Rows from block 4, named by matrix and row number. Rows with one number belong to one channel. Each number is 500 + 50 x the weight over its row's rms, rounded and kept within 0 to 999. All counts start at 0. Numbers have three digits each. After the name is the row's rms in percent of the matrix's.
# convs0: first width-11 conv (model.blocks.4.convs.0.weight, 128x128x11), inputs 24-31, a 11 kernel for each
# convs1: second width-11 conv (model.blocks.4.convs.1.weight, 128x128x11, transposed), outputs 24-31, a 11 kernel for each
convs0.36 096:475589443576529429469431515493478510521542497517497416454495537482501496497534515386418542514528512542551507544566500564436467533490472533543540462434451446576502512499485417540529447369462566514479522548486591501456519518515491468639587513591617558504522494442440
convs1.36 097:522525432547500530435631515446518494473670512496475572446513611519480498444570377450525504479463458499484474515530585394545523569523547529538508449510481532548470407538518480498481433565525445461639558612551485453468585438530520529460467474433488477412477450482566
convs0.37 109:492532515500580506429460490515448500498528464528546538428472459545490483453464516456434457470474528500515513542567492505522501549519543521449551544532417494451489479447449481509523536489499502518469584504491481547522448430458525481456583561459514543457464519507556
convs1.37 108:454464481441434496580490462566586558578533535555522441488497496494451407537537510413451488439581586540532492475404485461550547467490517425459673542539566482583512502508433469420574558551382538461473537521475508516449487552650489444444518451497499513517507536520415
convs0.38 100:433463406457446546527513480459538510515512534497446525580534475557483525537538445579531484519508502450514481461467489463553447446518455557602514556458461551511439533457437465476455539493526495498449478512488506473459502509506503506495621509487494435392440501482535
convs1.38 092:534512424481521498398465492475498503543642510442502517470497490460548434504466432449475467364521489497502536401453393413518439544445526472475471536436586577540563493513506494501433507483449506559577479448485512433511513497547547502506487485430481500486445474520534
convs0.39 090:453566481496476466496441411526534452512546434493474566493486452383538495516545565529450486499486500507509452481496485475477399473434548542559441456440531462418562516520554567526563554567560516503449488612523514485580392527565541484558508514499546542570512504496583
convs1.39 092:403442388481497517521425418436397439410385348434392391437487408431446486499456483455489491504488483467488535473439426482493482502527480475516503521469499519525534540451452509515450429461542491464400455505524510413425511440488389460536494531476413426398440457533506
convs0.40 109:541520552442498491509481510418502528496490469515586472401521517417490503453472544469431469507496500458411382521574468481452485438478507535510493520536494555498536467476547481570461535564570524490519495569505501476550486432450504468492464566523545526534549565546483
convs1.40 112:518521496486497533512531541496455566443549553562546564487428554469555478496558524436464565478514488493594409514478552555503435421458575517487500508462519469409563442527544462494510472503458447449470489502428542556487541423611596550609431502608481437568626573443515
convs0.41 089:571428486438615521650555543607446556523546538551552530533510492493415427460521468516457492518491447434474424430557558479484449437453526517557563610462488568497503526479449481432482420429449465447445545485540480487497472504569497522545553528476478482425398513443540
convs1.41 087:552555559595568530511487457537482438429533481479528498515646442527458438523521442593529511541524546496495507485504478487524531521511516479447590490555555516523520530439577529512497477465523511449474422424494526446499537575481492388465531539430492486512478468508543
convs0.42 097:558485455569484547569480507506464397406542464528425502519485594444578524457429455462453460487443569613497520469443496544448462496498495550470460437437425487517506550535560461470494490439468453510532500504533493541506529503489568546445514585562521502512528511447497
convs1.42 098:503549553543432505485455524553497441470522481493424488566492492511582428482543478546537534480441492473407539502490560454527528414498558517499405538518484586472534438576488585581496594511507463509523477549497413576562552627471571508515447394524522393584555551443521
convs0.43 097:463469473442463520481508494421509455503491524454448545563558509515474466476535460475474527513561555484535532464458467437593486507491462489484502470516457511537502418509464448458407454527449448514513474494551580559467502496469542508477571612570425429589478550519475
convs1.43 102:453448472415466424512516483457431452455452405502521469500498557471458494452560522451611521482479497460489532483508449439675510492527470503428485363460436382403506524499417505526461518505494481466503505515519546504564505502510507474432434426551478526412378436418519
convs0.44 097:499484459441408460531452508572464499471535470600524546502416450461548493427488481434557497477538523633603512369606566627493480503512476480445480514494514517490502523553493434504451368446515476495547474430503498520411410532516500520421495479446567526493410484473539
convs1.44 094:443435473523416462552489484466488545532511481578515462564571525496411510559402509451508491448378412526493466607462496436502572514449405567548494534470487459503452546513543563422516492533474559480462455500492421483494382474513538500638519535510517510489409524457498
convs0.45 101:406480595531457498411529467479433420455479532493519485490511465537460479416471499473549537512607531501520538511445430457482581413526438457447526523505534402446606462521480395433449504521529502480462504519509455566486461562570515563497506484523528571506447458439441
convs1.45 103:481452447492539560531429487465473529605518519495390517456563562504502497432438503449441434506514456512476449457423469442331444557533492480550487519577580434487548430458493498460480490418614561497495482495506331573591453449459544476497410419482462425565581499489503
convs0.46 116:538517502534575293432607489503548515510504427543530556473495489537488505544459488596493431512467474519517489469565436496430473494520483494548417427408432530535432459455443476464458438319557495431537490579499424500453546451506559482518456500503454506495447435519543
convs1.46 108:477419530526550525557542509513457531452445509465523489513478474518448554509421394433532429448504504521583438515423574566495541454495547469443478467472498476568453530505422521454452443485614556491502552461466526535442582509607475523433505493518618469434499506542506
convs0.47 115:494428535593419484556544469447540550378453562449472469497479455475527494463501438504460487453511535430466449485502453528560569545493486465539464490425469530527468601463533419531512383437433503443488537496508434450473531627416457493504424561486550544406504607514476
convs1.47 109:539510497563537482531510534561513567485657414488580514452557454497463528504534473445509504480544470532422554437507415529465525443532489449476540483533490505540564509587463456564394535544426416494467443409540496488514584506438487492473514524505500619532496414479513
convs0.48 096:461431518542401468503485542485427496466446411484518516495468531457588552506481547532464601564552440587497528550440400578498464539515454474485533543490481472509535436557531487409539460493571541440458560509443516491441461451470498522438472397394497458439512470553547
convs1.48 096:499508495515501535483568589580525470388463494518477467438505552600462493484565448413443528504459466532513511550530488498521474513568580469541481527451509479464487491471512447498534461476503517515505469497427428486523620559454491435506619490517480483580524482525465
convs0.49 093:471555379509558471600452445479532474527583481396567581470548472487541423582560424583548454444530549491459489510437581625487459469421502471501419343482583468570474511448517441426491482539469497568522449495491490356423449564570587592478517407500426405474479468497527
convs1.49 097:492457446485549562519507505525505497473476485503487510484461544494492508484528447437506527532484473519470442415463487535528458517501521497518500483450344469532438465533530521465513547521469427523555483593469491492513582456518511548578499545536592498473474478558579
convs0.50 105:452550536442517375594594442467483486440531523503483503495490518459473496523588496472456610520489534549514545477406525530464456518464499462412515460527472550502507456538445508498472452526500519429480458534366498635514543574496434501524484497452498505524533566517498
convs1.50 104:560534521500525422400419521412505452521570587470474416547425450483443480547488531559463509438477515527486541538453496486472608451468480386418564521625535510452435528445421456560484450541495448470427597524509465440592513480549607443504495486545541440558532490503511
convs0.51 092:421494478556462442548550519489505507404516551498574524504475540455448443417393453480471444492525493527461520479503558561482554499555517499443590579483505513473575471475518480513508424410488401490517504545554497583574570486516551468574585508512428452447544499515529
convs1.51 099:519485481482486540574521530534480569562495485488477523496443593575459442466453494529537575483501518467482432539521551471473476553510461418608549584474530560540553536453438466582577405423479457503489522527556592625529555525473401508427496478535527516470557541442422
convs0.52 113:457524636562552490480507422430463473446545595483397521497521504459549424485445505459517527546536449507506432434440490495364456473494548515551491390397479465545531490503444541543514472511501512572479540643465465448393479463563488521525486406475603441518464493462489
convs1.52 110:473512533545492455497447413487486541579517484503509504431567459511562479478580489579581436515513486486459472510478567487509356360483502538408461456460503618523507597484462483532501435501566546476487492526458523463523504521521585444532412537540604504513448587463510
convs0.53 100:412508482493577389482503543539468467523451515539435454580442562573487450550535479482562481447504468462491583566450580538425522445570503452421434513521635460520521512454451516434440471510502467475437474460447409564502555490467510457509489499550511459421465465481524
convs1.53 100:532534546498527522570556544511506495518426477538483550575492473624430426478599532459478547540427454547547438558510452460526414582470459516521582565493506519549605570551459480494514478512515506451541458581565565506599497477525513402448481490413474477383402482479401
convs0.54 096:559439544488550430469418454504518520535495515498510490486422433515490482454559502483479520466504507440510471532525554482512478518503514503446530471574488444483521521593472454646466537537601595569445507435507470492563494474531478520532532526455463530541502546557541
convs1.54 087:539473415447527483473448490459576505462521487456516459520526531391528505570496451469468518469459489440465468485475472474509576590480475522529501553437640537486469404460461433445526437524522457557365422515521470432381452513476476549471421497567555591574503479481506
convs0.55 099:475445494519508517578535540481494472441499479490460471534527428417505548585541414495478492489394542426432534523468478637503574516500485502531471479529528489519439493511530491517543521461431573484606493520554464475487489497447506479519514563525519514580506546472473
convs1.55 100:530443495504539570519550499442502508576579453421411447505558488455446491535460457570541560584522546484451511497543560472596470521453540499434502487585413548430530501520637437539543496583472437414531545502474493520482450451514547575530476469503553445527585521496516
convs0.56 097:502482436402415362459555511448494452529472386417476478504479572543400425472561477417543553520561447534480508445505491455461416480491578496585569454473542523523521524582523491496503483482489517519487523494472561486447502537512506546500510507383496435534504400351515
convs1.56 090:435467502479509413496420437443420469454505457472547481456431482493428483477461516535477512442523480521417454444509496489539437494473609513416570538545436423462594469439419461461505524493534547390541462494456482368553458448500482409430539476530652555484532547510642
convs0.57 089:495472479457526526471544548452594474486501540438490532577508476449497486472514458402501478449464549427475481445492423468543505515437541423448559502499423499515489458490480406535457491538516515504479458525477508482470486484504485522539494497596504439484413520533425
convs1.57 097:542548498529504430491563484507536501527535526476545610495540495566485529554439483482498421501523509513517452454577476507546476551546584552514441504540464485474449467505460479447512588497472533517500464413491570594499476409587485494528499498465535558430503475500538
convs0.58 086:569527596527490506496562487507496504514522560503502505534485464485488463439497498519542491486538475536412405526543493461446507471515503500511575521450532544414525535479436497496433534501441469518524618604516624491539462408501530437422423458469453476496477497443502
convs1.58 095:617605650644636677629598561545541501592538517519540579582510566617615622561518565464439559529498512499510501495426513471543546494471538535461443550454522491557467464491502404553489483508456433574544482406532405417480536439481533493560488529527496507582558492565496
convs0.59 096:394475492447540598459507436471489585593482444454544453510498522498443564455533535477461520530495453433480488446465443499450470444522514510454447541530493553544555451445487450514548573479443529547553494498474565453424491463534532428506368475489428487448483495528477
convs1.59 100:517454434464486566510442491524493467481486436466503565485394411490427454527513460399454432510517494424514476525570560453499462499405503562562469492525556510536460481484439484486527527524465550517495412539446509492605359519546441521538503527491451391480510424463536
convs0.60 099:526511412354453467485503480512484457661607503539538496566522523436468558508501461611557476462543530597416489426484598532549445564469432482464509494524380552490419506532528570573536558552505525557545483536550519529422389476500455487561529622461529515448539559493461
convs1.60 098:492515490527516449452407491474483484434471438397572549501504556533539560526491569490486587547534560487501552512594466549591489508417491457509455436454450529455460507517561476601492518527525547488488483510522490586558584451370487461460468461431501491507565511450477
convs0.61 095:448647452443507552533649499486483516536576550526523492548520486489482469491457501487450481440486501484510419437483457539640464556426496427602553525588497477491508557457486567571456447462474523480463502510442606573474433537575451528596494440426454425409476540514432
convs1.61 092:532537540567508534571592507513518552562446491558522517468503505489493481496494522485523529473425506494491526485555580412492434479503516502468447488527474480524498533389485527501501465571451438487459445549549545600546444436479535495575555453558443505585452433431464
convs0.62 101:546453432499436470411490543502454509513512476426496617520483527492447450410473540452502492568466449458535522542501543495502502550418512489496504424440466592472478472386455475394509442456464518535470523456505540484489510465554516432463453532570528531537461561551536
convs1.62 102:574525511525462558548545575538555458621534573541444534509451525527587555530469504460548532495445506460446490508378517577507620523441470486577510467426507579542534543592413530545552506480527472564545523455654523520481428533517506502534563511468557592529460521517471
convs0.63 095:514513542517457483548485494510500500565605462501492523517410457523490392372420503465517510481541505488461511467479477530637449492482467582543480472598529464520554480512522523426481542485556483488533577458554473523495506604456477526416512437492476491523493532451529
convs1.63 098:628577518582581512491483589561480498482528455456585596459430511463431508539466473397481486427442530459471489404514481419499486504452547539505538505479518452403546524515518474464476500525578610435500548526444405456491490493536496512466456534530433480540521452472530
convs0.64 091:540506517524475517494600463448513530465489459503473435484468466513607597554494571495539466487544494450454490467522467532495581404493595558515474487530531426535541445514475424466493484459565470527494489592436570531481557415447507511540532482463516470446543549572556
convs1.64 090:610569446469505444526463447471402503489569569481518460507521490508468434456482517497546540570525544601531499524520635510489422478416534488551452535549413487594428682520512408485519596521540504434476547504531496492527549484527367492524546497473466484506541426498484
convs0.65 093:582536408395550552516565581557419511517527498514471536490512491547519495454474449478453509460433473428486532418503463484561485462563474510549464619503524528416490488516484442510463432513469527501531469470504489543482589505476496494518474528493498420502458479549521
convs1.65 096:384462535464472528498534510516458510471463461508459514482469471542549425445489516526506434413488569500521548476471508503479437468466510501385455389454505422481561509504548506422474544467459449397426459503412484436483473580541550393475502484430479505457518486486513
convs0.66 101:564553564371483459514486458512475451477544531498345494485451542507497485408473493571435486569497501510478431471596469534471420480513476519436470446479422384453519515484474525522524486499549533494507524476472492482490480523464547534495524486469538526556496547516502
convs1.66 105:528511564460410510444419498455544594567468568558476477552586515467473488548479493449455477501591611487539500505469509423536499536599580529458526500488558485475601535534509455475540495492467433442552448538496520436371379527556500466525495495455557458494493458405553
convs0.67 106:423443516610587270532627608500476469527417486495522489451474501438525484550471495467419499510529471485497559515476447459513466532609470528504615592536523473486453478523543459511569526492405488436578501557579463457432498549418497428542480484472575521496423395465571
convs1.67 106:533510499452517441499422487405499461624528512453500420554423413447482537423445504513489524441491526467482553470527512496408540526535456513497528555587401566541542417474484510494426465548457455536567533394524562493459437445594459450532507522500454471451471417539480
convs0.68 110:423456486579453461479599457601470475505488583460409492528434489535431435501529489456533382447484477457502444395583597454469487517434491563522493439525557455481616477537582492503545525492482476469448458513565447558512533421484512473492462493473477487652507525463559
convs1.68 108:534560577497423477466496432489516487392533476435508500485469472513431403512454621452577498453484442465510519477523520488484572533444542526552576623514529540533519538469537476474445515469485488546569546488533520529494454644451585462509550389553507496527468468469465
convs0.69 100:480508468538496465509501444520443489457508523514445448493484407492511465442465460477523510505468548578455472513476397450455521466497513496472473481466490460496503480564422518503533562507520560464506484447476483533533514463513435523509479434503481504456551532496491
convs1.69 096:600560558511469487524532486485509510499511511461520456505545504442535507448433485413491540517570548475550472486512502475494514404498546591522546572564530484519520565530476531484486490496485529542542411480486481556484587482428478504576486524531502448439495498506361
convs0.70 097:462397509555533414418547585533536497531413503472445478455560457559523486540573518501461496503474471495510498457535461541506474397472498482495516532427417543629489555466576577574538521489449490506562537502518441509509475536516460491521466463474380498553590482491493
convs1.70 103:548458416485510554568522484495466417532568539467427431533578541590514450464542507525483500537492528492600509528442599483510492476599613592556373413458595419532610485516558583525432548463417464474476526535487414434584500488450477496574480555523487463363444448546500
convs0.71 095:520394519602499388464444397556497489472461413461438475469500448596455445478598416543522391445472529466555484436471442462411441532489350470428430499547511474496511560457436438540543500507563489499453484491452465478493521461454468495530523513474452492558471514540426
convs1.71 100:521503480468526477382402458451515456576439406409517583545532469433452466493586502527536475505494446539463528555471469424502489490434479446486493486489470519440534482530565550538514551454460530511515469497471572497498452488534580513502563580578462523464424380501567
convs0.72 102:550467521538493505400458537492508583458510482514481413481489503462453442542490523424543493433535480437457505540433512534504491548519510532508439492635563436519447456501448451544421514439558603466470481455481454578519576396565460506522494493460474475476538516469445
convs1.72 110:489497473512485523552490536531475516481494521499428459526398415531494486477452585539567522516448436480421536446472419520558511417477530520571498466534535515565492503552476507486485531554462480571522546473497403501570459410519500440544489458543494499427438445426518
convs0.73 083:492500487449466460481573456408431519543521529424495478535515572464506458553536472511490434482484503455497494417385555531514487470427583621569531564465477450456446459593514577569492456441394433379528512539492533429561425440538418472532544504542544552514470430416478
convs1.73 087:467524395494463479520556496538514492493454468525511410501499458479573571491541498500495492427438546473431500491523584553515493534528487501554429502530466532570541470547549577500526436479502570513536539486557609475510574431586373484387426483482570479426511552494505
convs0.74 113:465509556511545545413452472494509462523431537575521541429474515493483565457410504530419517581474459547552529457330528553504532515456498569533463490475501492497522541449457515483484544470523504458472475485487437531623438539426522509536479523457548555504526538494487
convs1.74 108:492607475520455534473467466520462584512521469519467482504516442511493519488486631543493605513480500469527531452495371516476491417505434549529501531482575451506478484558486663464537516471511519476463486451583453547507542574530494515488470566482490510511550511510433
convs0.75 082:526450542636488537510530464425568507408526546526530532533515514620400367393437416431451387370428421482623474605490542474488508448487503497467446462442429471494473497563500492438536475516555505575574569468599394532503461525446471460510507527482470493514559595550535
convs1.75 095:567474543469533468471448575435508608665561581498480557597534567542514497515489456525517413500589545419437463512589442530472562468527478486451555527570484456410577440516414540521420525504501545520476558583498458520561422509427559538484448468509507564536503501492521
convs0.76 108:472464495488549514560418506546494438442560607447476511431415455508430438554472522464584449495502575492547446540437463547451466537473463458504524460443450525459403510546490525571592517544520407484472462452471505550459384526538384542507479442462491570617514549406439
convs1.76 106:487517523492448494493458515513491400459447488584557494481470510442555474548524569507523496418498550528496472429378499513405550517533546538499594507558595524474466473491456528518511480499527553541457531523490376468500418597424492491489506578518446478490423510498480
convs0.77 123:516454474533527528533528474584499426531446483506478506487502484498511547478494462495496499497454446517522412469434436532491428498508521635432534480442461501522531458469598449521541489509516476487508528491633534433555468483535483553486524487450560480512479551480486
convs1.77 108:417476479484481484425420474530462560532480485449548528450589488550521446519522427517426449519514481564564492462426438491476401525536519457482496500563464508422508490592465515520544549450579611554507477453496483528490538635535439374526468513473573539442462378510528
convs0.78 101:530500503579488504547511472409463485509526519425541595540432433479585520514518604575439489474479473461470568585480510612544586451456458525550523488453367568504484494514505583519527482571563403450403479465496513492491496432549508509472477533488478522522551599484443
convs1.78 098:486497525484524541503597554517597554541480577554566559511518538504508460425499525576621521440471393469565390524466444497436445431539526518501553455443515465470456505548460517423482567509468541519444426510446435541471492489599510458543438526400463469409454436474572
convs0.79 102:587491454555586482499506478481442481544438401536493473489441484506414479538476486499467493503479467480592560508484591411468470492453461476482393472547516551486443541477591500464506469440584580563597462508569419525497489453516528456491469534526463430570465517455464
convs1.79 103:502506507459479458516513535511452523486509542549422519514417485537473481492556425508435509482469495542440486488432457541520478461491535502532528574518482506492452438461453449475407506536498487500479535508582447499437405544371444530600472422538511504461495559508517
convs0.80 113:491551491582507461375520463479557451465439469488388392488484537569522437478568520483391519502532540464484588536551440434491500493559548416504525483525524505471545505461467506451500531453449417450481526494479531485511445496479544477430525541519509432475412550491555
convs1.80 124:385523532504518529451506535528478529459539559465454475492458557551586526541451467545497508463442473484545517479356520477441483461446405437557457479528510562460514470444459509501565468452385536527561575508499431487480530485540488522519517409522442515487528494444572
convs0.81 085:496504507400496491491514467520482517473483457489467598601525518502462443448473436506499475498562516433504574478480455479522453445363523397510495480479563513530484544433408490458566500547446485543560455405438460449484499483519397512492499459472462454493545461519522
convs1.81 087:360411381476378440445430410502527475544568444561510352373489261390473471477431411458466531496457481530498517404402498530479519503482589504441523456426492366467511522491422453470539524445498574555583542520470528540420582525435568501459408418518474503556510575474531
convs0.82 077:436536471384425424421493565480528478446444459511533518531486520593594529482496485484430526514506462488460511595489567467493448453433440469586539537542508551515525512557541588527580510517505517461499458532470516437472468453472460394555520479579605595537516484562469
convs1.82 081:508537583635619549506477410421479553551479454509527571590595612601500501503530500510569665528532483453475473530524462546453537442518499520523549537536597590619524553496545584551469449494488479578554514517560554597522555512607529578562509493523494539526541454497491
convs0.83 104:539601516554418537489469562477484409505525458475573443439443463496546579516530463451493446614451455545583563458526492555543473476524487414447491488577445482472523497437514488453424536511476550508474470573488388519468496442532443455472580485468485503514516466492508
convs1.83 104:544462463487469497508465531540432496562528472488564520538541530455482512443472416532456528432606618436475430429494467417548578452485434475517410500431554539538439445532614615478555483517488486498436518420517466472473526418546364533489404541464512419502564482496563
convs0.84 087:490458427452396495511493332453549421531626500438499544464430441471526390458548500465603547580491558458477601512489502542435574447462441460493465471510500469543440497447494510574504515523471542572558490507455485462467510471465470472499521522541426417527508526555652
convs1.84 088:586541504444464426450440494586537457439500507472566478560492463444518483485549509490567563508449507480506405549484525464504525460510484465501512486582434457473433395614580519515578526535542552575493460544604578588581594464538538500550504503494527438423513612512504
convs0.85 103:445440517524653523523421446513474526438409518638486434447451570561504447566448516459517478475484516542461397495504555577583489522509463511434525394470478566517431454518364531512414350467474482507466532412546512511604445467486479527507474469451500463462479512490441
convs1.85 107:500518557566485495516559525540506455527479468581605489488533531454549530455461490520536451546551531443542518438454370479518583591482517506387479454437421527473488422445501498405518521482498468508515498506464542655485460436498493438513516536512487531507444463511526
convs0.86 082:496481489519476414417434475417460539513522554500431512485496538468512532465572451474491553554517520421470431458421427465517469415428571480523534584506523465472495506509515474444475493485484524503519434394487502539475535436473506468488506492498506374486556567564560
convs1.86 085:499457447474446435464509500528538456474497402504448449496473492444512502503502478444481464479505451517550556547557456480528509514564445497445461521461468486504466485470507467479439542485547544524605551507475421481463433433446514463444526455410432542552506517508522
convs0.87 101:545472487656522440441537497458469525444479523487423513501488521504505417442486519601520488482477508535451423604499521499477416564497521482513494586485474413518533437502429464481507517482480510482510552474481586485538466522515539467486466502474470470436408538519481
convs1.87 103:617567451406419407452546511444444496524581553494541572426553530446529512462460419521532546325459501498538446518470469534528540493570540516509413548525482534583503567524529464512456500471499440462520549551508428503550401460495519444545545473585496536462534479541438
convs0.88 113:454492415489523516393644469442574424415431528439568572563556450477543485539441451465582469542491406480500513531520446458570538562480498547532551486462501582503472479540525537482516554497534496412600546471567534533523606467570450448470521506549529538489397505511546
convs1.88 096:570510529438582460546573536487527597542466603562589560546505573554470547487472544517443469472538531613463486426616490457541518520506491514598555465434471527532513559549583566511475454479500514528526514486536510335425539582617436417469533480545541466585452464471474
convs0.89 097:511421550646515444512424539465532476565511493522518546507520470487553476404557451488471436568553501484603552444567507478496523496455539463519588499467476530492488509488493497521494473430513539520467500473575454556509488474474489504521536536509487463415474506530521
convs1.89 102:542555492576560577598550516503496492495646410516431498565482565504504479443516455514472456538557530563502424553488463378518520560469529469438482484517457464506469470441459525484559540596439435595500478600481455524604509486495441517537525511461502509470511494436430
convs0.90 113:487480476459573432468445528505478462504501619543495451534531495489495584525410391552422469536499496535540547553493533436469551455487532510559506430446545479512481520449520529471552566579571584510578453519500552575508475455524442557521508573525462472493444527463500
convs1.90 107:478461537508541540517531563474470513507501502516491538519458482560442507552481471479480540507470529551510527378439505437482411522520457495487531425524590540542493495485464469523494515540485503545532442548539502508434375541504631403531419491527539549508500515509585
convs0.91 105:417532514511483442616494590530520488451580513461528695474481481496521517569543505595537513591565495520585541521491541541473460590567542514469495465399470444478429489435495465439554557492550521477451480554555426467440416527428457432547436414566477471461484522544549
convs1.91 104:575540453457404482501537474554507453524476499484517537482505481531498468466497532573597605506388527490446615460473564531480416459512515496546492570447491491501531460510503550424528518502480507379422557547530511512548532444466579490546550540523450468513559452446558
convs0.92 124:521480484401516556462631547477525496460499440481478461533480481545483557469463387454495552500514542560443554496494596618477474559520515475509422453507457535484525541496531437487447508455580518493453569473480490531495535527527489541493473492546531412413468546499510
convs1.92 114:507557435491530545567549510529538523423600578553519475485527498438542437497483458510439537475429489540511431456421385505498481509467551495465507515448573537523554549491466475519547488547451479495519498536515512430529444460469525432544586514419522555470623475387453
convs0.93 103:412526480504530534535487486497561522546574484482430576550436441498434501462569602443489491515482497496485479530519392518537456523556530492513486594521460512535452484501511547478517546498435486483474462513429509532555511501501452457487572514431478569561547587593455
convs1.93 105:386439479522536483454497481498546505444488519479479426507515518472485431577452492544573476448461499549453542460546462499530456468509459457470440545521613529529469483549500440505502499554556417507489548478478515371414495524455507419432512425425530459438470548542494
convs0.94 102:455493408495420433521588467532390530505490598513364475570432510469506458506528482450507551482481548456533438508507513491511560461529478447482495532507488517494486493484541486485536465437505475519470440390473475557508582541509571470493514522428476558484464558456478
convs1.94 101:464447491538555503435437461489444529521456425430511498451413539447480522483512490465568451629490478435497430514555514447484527536474469458549501512492450522431509545501485558473530564496420546460519555497538376431490510452571421522529540556606562536492594427393497
convs0.95 102:575532438563591451504534530443547556517369466560571551419476502520424430463448494377456541481511434494518409552538475460517553506608465512493547616485528525494477410503462459459523510472511510437452540517450516597498473523495419488488509491464474594426461438467531
convs1.95 107:663580621584634562559555524462601606648530584572533546560565566594460545407491513511397448539414548490503527496494520455469540463445590501451525513549655612480511534587522463512452434505493481559415490603592453521552534607548610446407445489542516557479543582560485
convs0.96 102:503564568491506499509533499411678521488612554505572504550503497500530456525575568540549536503504545494516508485374465441596455460436410489458488559468407454582507500494407465534535499473533542489577461539517464512486534456482468458507508539415569508493527501584470
convs1.96 106:532569563544589480506504496582524478491501575547553539496541496597472430508509486598474458529567536536493511489362391530580538558443564495576571574490471442582521562497507477430518488497485413448432504488464474483551508471507406477517554522528458486512504511416606
convs0.97 104:533442509536387502462437483575564545448537532572481497460491480539559424441485498523520513495489525510506596522536555443589549532563589525456472435517490488471503485563556506421532520535586500542554553477432317424398473529507411496469551542483494453490495553479437
convs1.97 097:472519460479484514556544539496466451480549488553564404473410481516567473547555504479449438481521563541529517478519528536458442553449379427416447364451497440440472452476420452530470390506503541516484513453463499499565471464557526563613416432533507527433448494506560
convs0.98 100:398545494483382469515599435530521428364389533543566509368545491568506439552469432450501587441487547434539437531467422469483534507529538486487473537487471521509519454473501530549484500465497457413442543522501525406560515542526432490512486536487531583425404487514517
convs1.98 101:482535462441527563526597545470493608518550496454467491415530436474523565456563565523494561533493519520452569516474453529457536473424384429441450564573499575449501513497506548502490517507519437495511462550432565517375437479462442545506476496469488481462508515534503
convs0.99 099:461532566567530348529533469571447482624529455494560573529506514482557562490552530545480441495538544483473519538500477433452421473503470558472434450423411463536501444556495576515408501547507486523575448527521409515450573522608544554478435474446485432606545522475457
convs1.99 099:527481435508497472512422477501415424487516526522576436553460483499542413517523492497444595504497581528489582523469518450524535501522545593542426501466530516427549433511512513450407402490476478507431577495391468614528462536546521549486516589577545519490509508517458
convs0.100 097:562555498510543448458533496538597586475608505445511481508481538577500514497438504502509414502500545496459450495497491609368481561535516486545534546487499494555406516504516501530581505517538401423508475535450482574513466556466561489550540421447457518525513480522591
convs1.100 098:520567516528465439343449398493497559532517414488533509504574596483542553584528607555522476528501435527441501573413488515500522646626472499562508509471456497592389432552511564566536509386485492454433480484553534544477468421528473456582542541613581475533469529431574
convs0.101 104:540478555509542438554367510565396482530535388462529465461512493552455514458421481455431449497491492412487472496525473546464523469487501451543568521495474459499484504558492503471487515497483480482466484486512563463507584548465530507456497481449400469405384544501609
convs1.101 099:628544490427379415477475526516530424520518540531594467539418435445502521510497491542485513542474483451488564502464500521563515463541494505483518549502460548500472570476516567580503476458494504498402458617511469470550449504429521541490593646591474388501533663549513
convs0.102 106:437452499465502487527596454536561511493388488557489497420476469391411523451458505480528522461460507479428420544520464545553435510552544478540600479542458527516499489491513419613541464527514468460476418428544489484487430469507459537534439511556577429496469538448488
convs1.102 106:468448500545511506492474447475468451426453493474395527568463526495484541497590503523507583465524471430512548431469476528514501493462526615404504452552547591564616507492499453544403522507432465402590535654467557430482488470447522454497559493408396554514519485466532
convs0.103 099:451447494474502519407477535411387499559523462503540499478416504456403460374437539524543556539537488414552585517504493475519572565478491448548530495547433547403543537496461550456494446431406517580475506471544431536535472479382481523522510565535432447534446481546469
convs1.103 098:495424396449532564535489589544507516521455544475422470492443482587535405572491513519459592502487450421427465545554575581609541454561503481549518509521585539490424508578454506579471565499546608537548400403526464624579507486446463460555530564434488530555550541514524
convs0.104 105:565546496450508493466605463542515540475466453411549619540545529566515562527497475523434416521552488521476548445457463590491618588403500526457522507451544431543528484532477528517463471475541522371537557535453554468528400498445497528526476474455443539535483537503427
convs1.104 106:486555532533461506518516495570548532581531451485506506484473470594515514548413487523513512413522521510387414530488437520445464455438524461395487555471531471576508530542590557455502463530423422416513481468477509422441479425603510599562458459463555484451561479392474
convs0.105 101:510401426352447553567530470512453524541463489577561453455498440578452518565541505467512567476491504463611451462536501505486502524559512459532469539481520469497555449442551592488475454453501496600567525444522476505482466542464518494474470513468530497488620440501458
convs1.105 104:515450500489454434447501492461542413491625435456548501490472585504411475460463498528594472403485345485601459493494498390464520377512452480472530454464513600459425402483478568532479541452472503464470499481371434491443489476377494570489496411490525467493545639467477
convs0.106 099:496404490520510544474473526425436578507518448587544527524453498549544498535555506549508501490579488450503538508568518454511498449520513513563456510445483575440494489525437498497490488433430508571534510595522485549490525383423460501548606481481517537492544486540512
convs1.106 094:559532528438528505468481572538554420447486557462571539538422426446592461430462513473548562513543510491533545448485489501600562559510456509424511456486571524516508488499493525455498495492492459536424463514513372619556394486444680451545517533493422482463525525528499
convs0.107 085:574448540565434540510535489479514500516536570609548483548550540505566472451559456503533538475533531492463486599416432527393475403467470611475449515419497519568508479436444453482533447540497423392527603515557397486393447478526572489511520573489458498485447553526505
convs1.107 090:357492415454509535396368496423422445448439540465430444586436466442618551424536501439532387431500494468547585581531514567498545432562481534551495542423513520404532420456439530474492441420431560557489441437552398487341417512445371465502456479507445436480555553458459
convs0.108 098:521543486556570479502560515549534529428544512482525497419495558532458475478470504464445507462441423497569481506584410465618502505557496434506443521542480509472503503528556598496550516428497567468518499556457521423475490541537575477487510495508489492468523563484483
convs1.108 096:509424443475524551562569531589542418527504532494557557525455410545520487497476521508455429603568469538558550461450537473434499496536515482518544399507489429536451508475435371461462444489468403485447555397486489537419467496489468466523508556441436394460526500468515
convs0.109 096:464426496462481564481471527563539504400464455404462482558522463606470390437494547445496548510545507494476571642479524518580582437479507479545564450442472523482493503444484493489517523506464458433459459480437583467550488475455438560506493433423517512516467444463486
convs1.109 101:472537474520465453379452514477507570476464513546539473367558388434508527508507573386492521494485515483527495483500541571496497544447530442491449536483580458470609516533462424570544536480534547527463584532480511464510441531474484471556445522516430488623534398519561